A small image VAE, trained from scratch.
Model: 4.01M parameters, 48-pixel images, encoder arch densenet, encoder norm batchnorm, decoder norm batchnorm, decoder widths [32, 64, 64, 64].
Training: adamw at rate 0.0028, 18200 steps.
Rows from block 14 of the encoder, named by matrix and row number. Rows with one number belong to one channel. Each number is 128 + 24 x the weight over its row's rms, rounded and kept within 0 to 255. All counts start at 0. Numbers have three digits each. After the name is the row's rms in percent of the matrix's.
# conv1: bottleneck pointwise conv (encoder.blocks.15.conv1.weight, 128x368x1x1), inputs 92-183
# conv2: growth 3x3 conv (encoder.blocks.15.conv2.weight, 32x128x3x3, transposed), outputs 11-21, a 3x3 kernel for each
conv1.22 100:137146128128128127134132132132130128127140039118124128127114147129124138128128138127091125132137128128128125125136128120129110067128128117129128129128128143118139128127127127130143127140124113128130127135130127159124129128133133128124122160127152124147135133116128131123130129
conv1.23 092:092125000128054108154111134122121125130103126120132128121126092122126151128130140090125128125128128128128131137107128118105125109128128130097128128128128121075174128133167121052131105105129127128128123128129135128126132128134134128128134111126127128131129078131127114130127128
conv1.24 093:106133129128125121130133123130132131126127132117124128127129128126205127118128152129128118126126128128128126116117128149192120206128128119128128129128128127119125128128129127128127125129125117128178142124133132136186135128142146128118132112127112134126089129122140138125140130
conv1.25 078:091109132128099108123159120216144124135129129129117128130101130128000116121129131129130131101135128128128122125128128128121103122128128129130128038128128116127131128123104131122116133132121158128132125121118110106147129128139136128117176118128126150148141120128131117124100127
conv1.26 114:127123128128128129128128126134121125133132129137128128105126127128139134127132131130138129103131128128128132131125128129130150131128128150128128125128128131129129128137135131125126129128128130128131141129128129170142100128200136128131140144128129127127128124129134127127131118
conv1.27 086:127128128128153124145160146127127131094129127128125128131000126131132061129118107121127131122133128128128167129126128115126131123128128132129128129128128127131141128128146124128127128129078109128123130127128125134127126128129129128127126122128132112127124129183128122133076127
conv1.28 064:127128116128130114137097067098130090125115133121133128129130147126176112136117129129133138128125128128128130126128128129087155138128128188129128115128128122122092128130138136135132144125110118128113144147128126131130116128129131128080123149130124135109201106128130122131121116
conv1.29 143:130128128128127124135131128128134128128157128127123128127128124128131135129125132124148172119131128128128129130128128129130131130128128130128128123128128131125144128131160125129138125128130127128130130154128128127128155128129129128125131115128124129128133145133132130115129128
conv1.30 080:084128125128130127038061129128133128122130128128113128127120129128114102115127121122081127125126128128128063126129128162127128135128128129097128127128128083121126128072126125124149138118171099128146120122128145120120126128130128128092114113126163109127129114127124129126128131
conv1.31 077:128128129128190127124169111126129092127124127119145128022125130127190129158129125127173127132176128128128129127128128000130131150128128132128128144128128131124124128132135125134152130129120117128121126097128122120127127128128134128122108142128133132129154091145154129130125122
conv1.32 100:131129129128103044135105102000128120133126153127124128096126128122129135127114129130126115137120128128128103066125128130107119167128128068104128135128128096000127128102128145161120129135143143128129121126127128164134130128126126128097139148135112127144109120132128131137125129
conv1.33 117:117128129128132121114135124119093127124131131123126128125125131127063145131131125127129122126130128128128129135133128103125128061128128127122128154128128130130130128121150201132169129081067124128125120130127127181151131128159146128130080097140113116125095129195122066133126130
conv1.34 110:122125132128124129123136126128061129131119153123129128130131163126126138039138132126110122119129128128128124133127128047132132120128128121126128190128128133135113128134131158129155135127188139128157131069129082129147119128153128128129132159127126127127129127141130145132131128
conv1.35 108:193128130128127161137124207130105128125115140115126128117125000132119116125132135129140133109136128128128126149125128130120112125128128124128128077128128122000083128063131086225120114108124122128131119124128126126217116128129133128052164131129118130244146084129125126147110129
conv1.36 042:134129130128136129131139122126171129126127126125131128115128134100137122131134119129127127129128128128128136131131128112128159087127128150137128127128128128128119128136135099126134128129181121128126130153128112098129129128128128128165113121137131100133192113123130122124128000
conv1.37 106:137127130128087115165127096129122131126123171115118128114126119126127128127127122124129120128118128128128128120126128077132128132128128124127128125128128131249170128026141059000128131125193131128118054132123133128130133128086129128123078153127035120018108127105127128124119122
conv1.38 085:111127130128129083155116124124098127130128127126131128107127110128179135135142134123127131118132128128128132135112128137129135124128128149125128108128128115124146128143117076129130130131150117128125131126144148106121143128155130128135117103127120106121135128131138120129129123
conv1.39 146:130121120128128125127133115135133128127152128129126128128130129127129136125131131128153127135126128128128128115127128114127124126128128127132128130128128129122127128127131129125132123135131127128128137152130142180130133128254133128129133136128135127124136131136127131168128138
conv1.40 087:141128128128136107139174133143133127130065129128141128070132115128194229132128125112126128125126128128128147139136128118126124126127128138121128125128128127124127128127122123124129127122132141128128132109119144131123130128173131128124120136136133125128142127127142135112132127
conv1.41 080:119126129128000118124125120131120129130128125147145128139129075129021120129132137054128139129136128128128125123130128125017024112128128113123128127128128118132123128130095134127123129128115116128118130117134136138131127128126131128135139099134126102132133126122128122128129125
conv1.42 130:127128129128132129141125122127188131125127124129126128123128115132144127169121151132125129132127128128128130126122128132128150125128128128134128128128128137127173128109166107127126129129077113128125123127123131123120131128127130128128099128128129056137125129129164124129092132
conv1.43 096:137122139128128126115104141128128130130125125131134128128123130136131126133129138167125133137126128128128130134128128181128131123128128129127128128128128128126147128105129135131129034138119131128126049114125123122120122128127128128129131130129127125127137125078112130129058127
conv1.44 070:138128128128147129112130128131129127146125140134131128107179127130126133130144121130127122131109128128128130096150128129177124121128128134131128128128128129123138128118131118126122120125132123128124140047128067108110137128129125128130118119135135131133138124159118143129147088
conv1.45 095:128128128128131114005111109127128127103108125119000128119126083124124128128139126109127133135123128128128009048119128127123132204129128119102128128128128121129123128117143124150144133128120124128126114136129145132128121128130126128128140203123130130114133109131103127124133130
conv1.46 119:116126127128128081159126074133144125132128140126125128120127129129137106127130135162130108127121128128128129081129128138128155130128128127120128074128128124125133128126134122120116128112128126128143130104131143121148135128131137128126131105129110077132048130123251149129144128
conv1.47 143:124127133128121118131149126129129127131145137126131128115128128127133165127127172126143179128129128128128123126128128151124144138128128131130128121128128127129130128132127128127145137131158128128142128126129143128126129128135129128120127124128127131129127128138129148127128128
conv1.48 060:085130125128109142120099079111123111153130125135129128134128118130127128125129155122097130131193128128128123117121128122139180132128128091129128129128128126115128128117122130130130131123118160128122120142131130107136137128131127128129166116129126155126148132138129108144128153
conv1.49 072:165104134128132127120199127126127124140130126128129128126131128110136125127121140094122131129128128128128154139160128142127161122128128131095128126128128120126123128115138126128129119131100129128112129124156136141135127128135131128142125146127131119121149126158135147128130128
conv1.50 092:129129130128128128120046132126127127145122139135139128118123143150138084133132131120029132160141128128128134122136128129126134107128128129129128129128128120120125128088115122126136122133087144128122135130130121083129139128127128128131107129126139148130122130099128129128127125
conv1.51 100:131088130128132130117098101130137131132131126150140128124129093130132121133128127092128088130105128128128125162129128122000134140128128128127128101128128042132155128127133131134124127128120110128116120129128120142128128128172122128153140139119137106123130124131127127130107129
conv1.52 096:130134128128067119116124137128128128110125130105128128128147107140018129130133112128121119125119128128128114130115128125130129082128128121133128181128128127123137128127127128119116110129126106128128124120127115132127184128129131128136127119128105125126123160131114138129129130
conv1.53 109:127127128128128128119154126077126128093130131146127128106123000128156124126128124061141139126128128128128127125106128146125073129128128130127128076128128082129108128084123130116130146115137136128130054128129151115140123128162129128121098130129130131132130126129135131127117128
conv1.54 112:137134127128129128129133168131123129124128128123121128126126129128121129128127117129121127126127128128128147249128128131129133122128128130122128110128128127138130128002120107127111124126038127128122130128117123089112131128130119128170107122127127125125129128053142121131129126
conv1.55 109:127132128128127131123132132125128140137129120126127128130130128128127129125118142128127128128131128128128130126130128132128128130128128161124128131128128127128129128130160131177131128130121132128128134131129132207128154128193130128140127144128127121117129140129130121038130118
conv1.56 076:140127122128149102135092125131125127128130130083134128111134099125202168151130103118118123129125128128128133116125128077130124131128128146129128113128128129134120128148145126122148125134124117128124133093116131132119130128158133128132135132153128140130136142143170129149136127
conv1.57 094:130105125128125096132132114127121127137135124132069128127130127129128132129130126127140134108135128128128123111111128142129076135128128131128128128128128128130185128128115115126111116128132129128132072122126125124129131128129129128115131122128136133127126132142129128124129129
conv1.58 120:113131127128131125167130127126141127120123127129129128129127129134134136130120130128145129129127128128128120127125128130126126128128128122131128131128128126130140128033168133130141121098095135128148145145130127133127103128129129128139124125128129124143124117128125125125113129
conv1.59 088:103131133128088069125127122064130128122105202127122128125148133126000130127121087127065106131130128128128097128000128153133128087128128123127128144128128128130130128142124129134129104129152118128127129126125125131127127128129127128138121123128132127129119125124131137138130123
conv1.60 077:120255133128129125103137113135194125119131126061113128126124131130141033129122109127161147129123128128128127131128128121128102137128128130131128130128128139130103128103130146133130122133071113128122134140136110178126126128127118128109139131130117144111126128092134143128128126
conv1.61 099:117138131128121124131132142129114128112117129115129128132144074131130118129129151127116129126130128128128129128109128127255121124128128129128128129128128126122142128154137096135124127132158150128121132131132134127129133128142123128125133124127131141128123109128110135130172131
conv1.62 065:130127124128132129136136095163126129126139121130089128169152126127111120120124124127132129097127128128128133128121128145129101107128128138035128121128128124119131128100112130117125130120122094128131131093129127159125127128129127128118094104127131122136126110140128129128127066
conv1.63 099:126134135128156132139131123116106128146136050132131128142129136132153130133131122134172129116130128128128163181128128128129138134128128124142128127127128130129131128128129104144122128127087122128113130108127101120160142128127131128127090104128113126164134172128134148118133129
conv1.64 081:136189133128143130129115127124188129125125135113136128141127128127150132125129123131130131168120128128128130130085128123200135135128128129130128130128128181129126128131132147130134135127130131128130129128121128136142130128161130128127138138150129175136126133125149121123131129
conv1.65 062:112123128128000129092099114137131164129128129126131128158101128135000144125159116134110051146091128128128129088132128126138119081128128046082128128130128106126134128109144132120121112114108147128105125132130132147128130128129128128128163130127124124107135131122121113129130116
conv1.66 081:110126125128064127106125120134128124132127140113108128129128132127124148074122128128128126125131128128128124142128128128129129119128128119122128097128128128130106128075081133122171110137104124128125134149124128110134117128144126128136129128130132153127130118127158128128139124
conv1.67 102:130073126128128128146140112100135128127149125132127128126126129118139125132128131125131124133125128128128126128122128127127125129128128129127128120128128126121151128121159127074127109131132133128127128126129134147167131128146120128106116116129132128146130124133121197154129129
conv1.68 065:127124133128129127122162099138114125139142130129140128129118129091131117135048150133141132093082128128128127123132128129127112105129128132131128138128128121128114128152133127134131129133135106128125127129128121112125130128128133128125134119131130117135139116074131130110148092
conv1.69 090:126129128128128130104141095121129122122128133070131128125132000127167129131129130122124143126129128128128130128113128126129141129128128133185128124128128148134127128130132124133134130123044125128126096140121114112128123128141132128143138126130129149127131107128131129130133130
conv1.70 075:131128130128126119114112129124132130132101112116126128118177130128129128118127122129130126118126128128128114142133128132161067170128128125128128135128128174127133128123127128128082141123098108128127080117130127126143124128160128128132067125128117091117129125104132128123140126
conv1.71 072:128130131128131128120130127135135129127125130095129128112138118056134119128190124127139123126110128128128140131138128133135149112128128130046128133128128131139130128120176099127130135125121124128109126112127117128126103128130125128130069121119128123113131130127129119101153126
conv1.72 094:159246129128130126133134135147136126128127000123134128124127136130206135133125124134143154129124128128128128120154128113140130157128128187132128089128128203136124128161130132130157146125117131128128130139128144117125118128128129128087137131129115174129131113132131135127135130
conv1.73 094:137129129128092129122121136120015133156139103130140128126123118128255169136133135151129189132124128128128130128128128126131191137128128131179128125128128163134130128130146128136074189137100124128117130126124077154111138128131135128128126126128134128119122144160126126153130125
conv1.74 106:137124130128120137134130164136128123120123157122115128000121119123124139125116125104132100125129128128128133140127128133126119103128128129121128128128128121185166128104054054099130042132129123128122128128122101125152101128126131128137129113127108122075086054107127196128127127
conv1.75 112:133130125128134131137133145146124141126120129124131128128119132128132128128125102126127132123128128128128128134123128121135138124128128133126128124128128136124129128107140120065139079125133144128129141125127133132135131128155139128128131124128132132129126144132130094000129122
conv1.76 071:166128131128134129128146143127124138131127129122127128100132128128130129126128118132118130128126128128128128125126128127129126129128128153086128127128128129129125128117134126124139130142126160128103133120133097126128082128132128128125125128121134128126135047129136102061140100
conv1.77 169:129127127128128127131128113129128128125129127126127128128129128128128130127128133128132127128127128128128129119128128126128124188128128128127128124128128129126119128126127128125127129127128110128121131127130127101128126128128131128101129101128129131126128117140129141128129128
conv1.78 064:131130128128129133128134086124122099119131129125125128123130130127169128129166121125131152121201128128128128087076128140132150130128128178127128127128128131131127128108133110125021169132115144128130123134122132113128069128124129128074125131127124125111133136136127109123130127
conv1.79 063:138127127128128132133127122132122112121129128128128128094129129125139133129129123131136129116130128128128129129119128132113130146128128145129128117128128127131131128130125125127134127128121141128128130133129115127134104128128129128125120135146119130127133118128132118131130086
conv1.80 115:129113122128126128122162150129123129125140123144128128129125128128129131148125134123125132127129128128128138165128128129123132129128128129114128128128128127127134128132130117129128142159149128128054105121130127168124120128129095128157110127129129121129139125128127134128058126
conv1.81 114:111126137128131121122130126112133129116132127133125128127124129132098124127127135126125118129130128128128126134130128130124132090128128113128128142128128119126117128139113134131129132147135123128127132128133122023130131128132133128116124132128156127130033131146128111130122127
conv1.82 100:123121098128112121121119170137131129129107193119083128131131109122091142136127102052087083121124128128128113079129128125124128135128128123134128134128128123146255128111128127120151132123132137128135117131123131126097119128209124128146128165130139135166066113125173140109132126
conv1.83 088:137127135128131128130128128127149121128088129054154128109129115123176170136126157129129134103119128128128136135134128138136119137128128165128128120128128169128156128135146136138127115133131124128127135048147148100124133128165133128137136135135128119127134124128195112123161127
conv1.84 080:121128126128121128107127118130183126131132128129128128128129127129127120100126118130089115129132128128128125125138128111111132122128128121129128127129128127132122128126133139122126123127081125128151131124129124110128092128128129128126139128121125130123129129128105017160080130
conv1.85 094:133127126128129123141140117100128124129141132133128128109128127128137136132125128127129135114128128128128130122118128127118189128128128136128128104128128124134118128084141132130130127122129127128131126126121127122129123128128136128128124165128128128120123086103143131102126120
conv1.86 066:124130118128121129130133130134138129123127129122125128126107126125139129133118114117125127132218128128128141127128128125140119119127128132115128128128128133122117128122129118127107125124130162128127132131115153159128117128130128128135142109116138164126108134132128119138051103
conv1.87 073:134123130128129127128127114130128088130130128129129128127132130036133138122000144123140133128128128128128132129127128119125144136128128130126128103128128130128105128131111128125127128129138122128125118127128113108126126128113135128129119128127131142124117123116129131125127111
conv1.88 102:138129119128128127105132134123128128138135126129126128128126127128119123129127125126126127128127128128128130176125128128124126122128128128131128126128128125127129128127125126127123140152131130128086126131126132127113136128128000128127120127127167102129131135138130137128121128
conv1.89 075:115125127128122135116167102128129109127166121129132128119110122120045118096086123144124120126131128128128123120094128112127098122128128123125128097128128120130123128109053130125123129119126101128124118125125086092128111128132137128105148134127130000128124118129129120131111137
conv2.22 089:167126131105125126029209127128129135126134129133126138101120126168146124122139124123128133130123129132112125109174128132127138097124107148107130124127122130123137127128129130128128128127128137113129155111128247053135133121132140127133126137123126133134125127106122070127127150132123123129121126132
conv2.23 122:151135140126130133131138131116107071086125099132129162127125133123127129125127125127123134124121132129119124126127128123122125123116121198133133133126084129101078126129129126128127127127127126120120124125127128131127131127124126128128130128127127127123118125129125125133128127132128128129129125126
conv2.24 099:067128146128235133128127034131136133125131128125104121125209126081121131174164077137128131128124129128123126041131209182131121128121128124130126124126129131117129127128128128128127129127128117126131096148129135129128133123134128144121127129126159134113127121118128161174173145131124129129135158156
conv2.25 097:161136135074127146023131131143130133127119138132082146131130140129127124128122167113125138113133125130121128045127144122130129128121116116134124129130128129132130125127127122129129134129127142143128131128122129127114129123132093177127119123134097129133102127200113128126104127133019125185127114118
conv2.26 119:129128128128127128130128128123128108118134120112130117128128128128128128129128128062128076000128055022129049133128128128128128128128128128129125129129127128128127118128123076137105110128126128086128129031128129085128128128128128128128128128128127128128128128128128129127128128128128128128128128127
conv2.27 093:129127126119120107125190151122124128126128133127130126125144129129125125131135122133123126112136121132123128161232161128126131125128119128123130123121121122109125126126129123128127125126128131134128128129129129122129130129128119131121128128126131129126130128124106114112131144132089123126125128129
conv2.28 063:129124164104180139132147121113134121084130123131125064123118125106121132131143130131132122131094144152131141130146146111111124087040125132120124129128129131144171127148129121203132134142129137125100125153137130131109079071125144138132163202137144157134120142107119126140107134128083125115147215163
conv2.29 122:054000060131130127095066108127120126128128138118102101128128129128128128128128128127126126129140132128128128128178128106066111128128128128151128085067101128129128128128128128128128128128128127130129126130128126126128127141129110028124128128128063007083128140127105084125128139127118000087128128128
conv2.30 091:129133073123127135112128121127123148128125129033165130118127117166132144126107126128125157127129085125126129130129133124126121129125124129124133128133121167122124123109129127126128127126126123130093126130127138128121126132123130128128046131128129167000160044133120138129138154071140048129028134128
conv2.31 079:147119145126123123098179131123129122121129135119135127115141136125157119113138118145128126156045171137140127126139124126129130136121130132132124161071120124125122145128130138009128148128128217107139129126129130106128129045120128194138127137130129118151130147125155071127133128129128136134120104131
conv2.32 140:135125118129122118123135101128210130133126125125130120126131132129143129122150122107133141122128129126131117130128125132132130132126108066128255127128235128125126126131126123129127127128119131129129133128126135129128127126133124131132122126129153125133122126125132129117127129126128127125119130131
conv2.33 161:134164134118114087131127130131131127128091159128127127130137129130117155129144134128128127129139126124133128145133126128128125124129131127128127127124129126117131128127129127128127127128128125133126121137128103172128133133133125128118129130128129118126123133126129138132130126125126128128128128127
conv2.34 114:079123112167128128126121127119134120114130126126134095132126126121137162134133127137122125132125130128129128171117115117128122129132136117126127136127129114141112131129129127127127125129128110129118127128124108164128128135129133134131139122129132127115138126130099128122124098126129127130133117128
conv2.35 080:102140122144126123131111126090128142000126146126124118125134119140133123149148144125126135120107131126138127121131132127130130131127122126136131082133152023089124127130128128129128128126127125128098128127105177117119126125131123129127149128128119140119123128107126082128130132128123107131120132127
conv2.36 053:124133128126128131164122130124129129128131126132125126127123128128123133139126158114155126106149125129128125126127128129119129128121129129128118106222119119134126124151128116145128126156128124124127131125125114146131131174131128060127130000125135128131134127131124137129132129128130119129134145131
conv2.37 097:125131120121134121134128123185129029236139124123134124124121131129134136134136134142133140146127136108128142130128074120131123118111127116067000133125038140157156159127127152126127137129127130125122126128133107127134126126118124128115130128116122131105124126125126104134121137132127136128127125106
conv2.38 094:132131094086134129170121123081125130128122134152133128126129131129128130127121155137118128059181111134128131135126164127129121123122118118127127126122139104137105129126125117127141120133129092149114126132126129121130123113130112231046167047154150160065128038162094195127126114111114088172136217103
conv2.39 151:128128128127127124128129128128099128127121148128113172128128128128128128128129128128112128129091161130088130127128128128130127127128127127132127126128128128128128128126128128126128128122128108128062070134000102128061128128128128128128128128128128127128127128128128128130128129128127128129128128127
conv2.40 096:104087120129182128159127131128126130129129099114127142189137128117107131157129148139127128054193126131126131146155123131123131120128127127126125116138119128125132128128128119156120125128131119119127127119126125144126121128126127127150128147122129128096131129139110126122130106123128233102115074146
conv2.41 102:115124140123157152128101132140127105152126128176125128155127168048131126131154205118130131137097130125126130091111126129025125152124085119138127171127144127129136124129130131122128128129128132132117148128129138125119133127137130132123132097129094123124038227163168126130122111128121236128135113124
conv2.42 098:136125132086124118072135049113117120119126158130121116124120120205117183069131132123128129129144120137129131062164128128139127129129130131129127129122127132120129123128130126129129128129128080128127060163133106126128128128129104135128125132129129158128131127000107123128124148128077108068123160125
conv2.43 092:086122097175128134135000130128129136135131130127130136128100131032144133144095131124126124126127129124140126144000126125126129128128128106145125127129132087166114127128128128128128128129131126126131137127130128128132131127124128129127129127129129115127120127194134136117125093125149129142136107124
conv2.44 116:119127126133131129129096127127121119123115100115124129125127129125133127145112106132113146128068176133136116120029111119057118127126128129120125128106121129129127127110130128054126129130127116132128129126131135122129127110124164255135134179161126160143123154131142139128109128111154134135122126121
conv2.45 127:130125129130128128125134130148222135210208229119135137127127127134130131128134127126133126128129127133129127127126128132126125127130095122131134210211216132168167131129129130127129133128132128124137128129130129126126123124131121129124125124116136126127126123126126126130126129132122120125125123125
conv2.46 116:127063129128135126111165075130127130123127140129124146135144143129128128127190129127119130145125135131126131019128133127127128157125120130125130128127138143118161129123129129123128131126128122128129083143127123128127152117128128129127113163128081130124115132104074128130128141124126137127129131131
conv2.47 106:128129128118064117129130127128129129125113116128149131128128128129128128128129128128128128127125128129132133112087094129131128097069097097088062128148128082050095128128128128128128128128128127128128125127128125129128126120127129142129117055124128130129113043122128133128111068123128136127096000088
conv2.48 094:110113081152151140140163134128127126126128155127131129137129135126124125129124124129135125129164100131134123129137130158162146135128131117118126128129132123129125127128129128178129134129131114134120103116091107106126130212124112000117133112121125116098143135129130125103137140130126126124127121128
conv2.49 074:118129143131123127148126139126135130127120127125121160131104128131128128164074128094130121132126133123127128255097129123130129126128125128129069129129131137112149119135129123128141134116128126122136129123131124132132109125134197031131123181118127052135129192091109128131116107134189128061021158199
conv2.50 075:093127124129203143131046100122137132129115113131124124171108112106132131131130182130127127135128125132127125125041120123048115131107129126127125137132132098150107124128128127128129126146128065127124131119109125124120128143123121129121149000127133133124122046128131138132096121081129129149176127123
conv2.51 087:148127141067121075126108128127129128132132137162183133103090127162127253119050127127118129131128127132129129130118130129128133134192180117127116124131120129129130126128128128128128133127129127132121189063128128117123131114128126128128133125130129126125131105119128145131125129119135064131156233132
conv2.52 084:130127123126122112156041124127238111120125103133124121129146146183127170126097134127121132127118148130131133127102117126132127112122102128139140132127127142127083132128128128127130129128132092139125131130129133130140120119131128088129127132128127049106131103133132171156122072096149115131105126130
conv2.53 080:124120127125143132126118129114108126146136132111127124143126131133122127127125126121127135034255100127127127126127129135128128133129123130110128113184124129127142125127127082131128126121127127153109121130133126132099126131125135120131092153128116144129181125125112132120130132127128129099108125126
conv2.54 094:125127121073122130120119127138140093222130104121126118171128145096152109130128071131128131123130130117129112172146087116111127112128133128130147110130083128133126129129128128127129129129128127099175132128157129148125128142130124126105128128130123107110124125130119121088131134130081070117118118120
conv2.55 115:128128128127127130128128130127119128131116167127097132128128128129128128129128129128105128128000128129080129127129129127128127125129126128127129128130129129128132128096128128000128128092128083128075028128042096133114128129128128128126128128128129128128128128127128136127128129128128128128125128126
conv2.56 089:119111113129199121080131131125140113128128131124124130133142130118129123126159147150129114127118191130129128124145129128124128127128128127135120130097164128130129132130126148114128126129129142121132126126117130128149127121129106139129131128129136001134066220117160065130125023148081255127170053101
conv2.57 108:110126066131127127127129182116128132126037243130126193133115138133127134123012176128127131125145127128128130131126255127126105131134128129127126126127138126126126129127131128128130128127128126131107127126130125129138126128121126131127131129132129129021127129161130143087120127112128129133125129113
conv2.58 111:111092121124102100137131058127124136092021177130135128130130129161128138164213060128130127122129108128130126098133127131128122121127098130124124126128130106117129128129127128127129128129124127128134118186042126204063112123127126125131128112120113127128128127123115128130118128129127128123128117098
conv2.59 096:143128152132031101149050121129130121123125018132119124125128126147129129124091069137123134161125145139125134146036131127127132117126126126126127130131126131140129130128129132128127129128128092153131120134128112141128140135132143119146122129127129128128192127130128128131129128095129041068143127124
conv2.60 066:154132131130127131130135127129104175124126093147043137078102125130134096130152131124134129135129127120127126114153112130131130128081128127117178132128124123132120125129127128130127124127127135128126142133122128134115159132126127126158128127127131236132130127179129127121128133129121129128133011130
conv2.61 110:116131125129132127137190131125124127126128123121123130133146128069134083134156125126130134122129125134130136128143149125124128132129120125135132122097129109112121125125123127119125128125125128125137125124129124118129111119113126129125130112126129142128129125125079128129238230195125128128131161144
conv2.62 053:125120134137124136129130131116129125140127129122128125151121129132087153126124119110157109128128128126128128129128131134128131124130124122151127124127128123109122127156128128129128126089102132125120127129137128129114129128131131000119083163128131129131125127120132139134129126128127129119123128121
conv2.63 118:125131134129128132139141119129139131121177120141130135129143127133122129135140129131122124127128123125128128125141128141125127130128135131126127141128126128128126129127129128128129128129128129128124126129133126129134127130125134130128124129127127136142130131128129129128129132130129131127131132125
conv2.64 085:142127130134138128061128127131132109126129129105126127129153133114130126135145129129124122123126128127128116063129130126128131161134138129129125131128123127127106130128125131128123128128128153123127128128129122128147127129128124129129127129128118107152126139149128132119129127128123255137119000071
conv2.65 090:136115136117111127142135132129130105118128088122135124125130132129157132111117099124121128070072170122109127128122123152180157164198145129135122123073101127127135125127127119006101120115111125123125136100121139119107122042124123129121159122120092126130130153127143125094117127152142164129100112109
conv2.66 098:121144132128127147168077126125156122127133123123128113114131149113126133126130202143130129125134127130115129125000129118035126118138136125129125127137128129126150129128125129129129130128129106146132124131129128144122138147127125183106131126126125106156125115214114133153126130128125129161128121129
conv2.67 119:129129127125129129128129129127057127128125140128124134129128130129142131128128128123107128102074128127117129128129127129129131125130124128129128070127123128125129128118129070120169128127129108131099011129000075129046124128130131127128127128128130115127128129127128129122119128129129128129128129127
conv2.68 064:121139131166128145128046093126129114126126122124128128159115118096141141119130126128133128154061186131125130103009127099109107131127127123138116141128122136124128128121125131021126130119126129125128133130129135130124132107127132127132136185176129126149123130121129135127123110124146129131145139132
conv2.69 074:127127118121125127083177127127138133104136133132131120127128123135129125110134130125130127147050128130129127124129128121128127138124127130133124158113174118135113128130126196107127128131125127121126118129124122125129130126129127131125155128128126114130091167123129086143127125127045124131140134129
conv2.70 073:173133138139143135131247208132125129132126126129134149135112109113093128158212140118122135121133123126123126136222144134130177126124127124124124124126129146128129125119127125128127122126127132121126125120131118118147131132148129135127130126133124167133119128132127116080132130128122207145137126130
conv2.71 067:137132123120124122145130122143107144130143144125131129133128130141123133152127123121135127127137113100122129130136116171178135127131117131115128098137112116137127111128127127134127106127127113140125126129136076177125139147134127090143129121139135135126134127133114161080134149122128124133084101105
conv2.72 076:140153128148161137127131135174105110115129128154125133127129133145149137117140128112134133226138132121136131123170135135123128150126136155118141138131110147132131127123128132130127131128128137117145136147137135159132135135108127131183099142133141172138141206188146120131138141131109218129178086164
conv2.73 085:121143144126149136133145124138131126125139110132129129132127130123120121130146121126150116128129192154145125125129133127121119152140138133148137131125137124252126129141127121122125129159125116119129105137114126145128130104124124255119125121130132133155129215129130131144127130126098235127160131143
conv2.74 116:139128128129137146119128131115000000138136190131179142128122141126128132132147128119127131129100125131126133129110129129128126112128094104028033126123116152225208121128129132127127131128127139119115129135150128135130125116129128124130124133121126119136127128111126122130141134128124126115137129124
conv2.75 160:129129127134125123131127125097122127045128094123130125128126128132127130129129127122128117122129122105128075128126128128128128129128127136129127128128124127125119126128119128129116127128126129127128128077130127095129128131123128129128128129128123128128127128128111128128129128127130129127129129124
conv2.76 059:125128127124125126128113125119121129131130134125129126128127129130126141131125127128128128125205085128128128129127127130127140130142126134127128029226078126129129124128127079202127110128127126134123134127142126136127128195128128126127128128128125134087129126130126130125125127127133127127070129120
conv2.77 046:128120136135118128120125128128137130144130127125129126136120129132126130128130124094255009129127128128124158128124127126127127126140125123142128128129128144056135127236129127128128129053128141126127128131133125138128127127128130108129115129127148085149121129116129130128128124133128129127126126133
conv2.78 064:113128106116114106134125164126116131128106133160121126125143125128145111125128131123047153122130127129127130131187129132133134121126131135122139121126122129127128121025129126125120129132127132144119131130133139127131115124127147189165123131131148138111132127113107132124125128126098119105107095082
conv2.79 105:127129128127129128126128128127119128129099129129120127128128128129128131128128128128117128128080128130111129127129128126127128127127125128128128128128127128128127128111128128000128128121128125128120114129117126129122128128129128128127128128128127129128128128125126128126127128128123128127128129128
conv2.80 112:064031055045128129116124113127092124129126141116108123000043129197128128130128128126122129128142127120129119182128125114107104126129129124127128126108117127130124127127130128128128128128128139112129148114128124126129128133127114125124128128129056056053129131128125123126121127128117097120127128127
conv2.81 110:120083123132141131144136151119099128130126119135131131133132153121125119094008054126133134129129124123124122065123124126153172193142116126129132130133127127130133125128128129128123123122122135137129142139148131126126126132131128063122115076123113128132135129128129111085134134133157129171139200130
conv2.82 096:128138123127123124102164073117149118141131130125130103128128131130127123122129102124127131092131127109130121069225030142124137161134128131125135129134126131137132129128130128134127122130127131123162193120133151123130119133126131125131128131147137128127131122140134135109125125129097145123120124135
conv2.83 081:097097122128179139126117127127139109117124110088129204156132119120129129131191143143099071120128152131117119125140129146099132113124131133128122126126124129127171128128128129127128127127128134105130129125119127130176131123132104126197153146117131028128131218131131089126127112129130255129134000127
conv2.84 106:125130130147138131132058126128131111123174019116128124128109112126173125129123130130125127134125131129128127130116153127142130130152132126136120128129128127122127129128128129128128129128128118131125128129111127130125131128129128135130129128127128129130126032129149145134094100128162126130128107131
conv2.85 079:120130140129130138132126123131129126128144108126123133126146128123127127129127127126129125132130128126127117141127128129127128126126134131144127123159129134130134121130110127147123112129121133117125131106128134133126114128127137127129130130126131127138127098133125126131129129130128127129129140127
conv2.86 119:100128104130132116132134132132094125128106125123126096112163126128139098124138121127088130110106131134128131132157130128138128125137141127134138129070123122118125124055129110082120124107124139128123122128124140127120134125121138214165130165141134130139127158124130096122128129132129130115125113127
conv2.87 045:177120126122105125122130133119133102129131123127125116133120133126130128128129119125166117129071133127123135130129115125129112121133126103130133132129127208120148130131132123084127128008127222070136127122127127131130122119123128061128126130127143104138125162119129127126135129169127124127125128132
conv2.88 138:140130132114119120128145129128129128127127127142129138127109127128121125000008126125126127132125128129128129127110108125128129122108120125128127130129128094126109127128128128128128129127128125130128255000128255000128127128128128127129127127126127136128120127126126127100110113127129129128127110120
conv2.89 095:125162138216220124159077128123127077076130156126131124125127127126126158130128126095159107128132129129123147174097113119048120104128124122145127127132126127129134128130131128129129125115132090129128111155121131130133121127123175121131130115102155084122129135084126130126127129126130132117128129157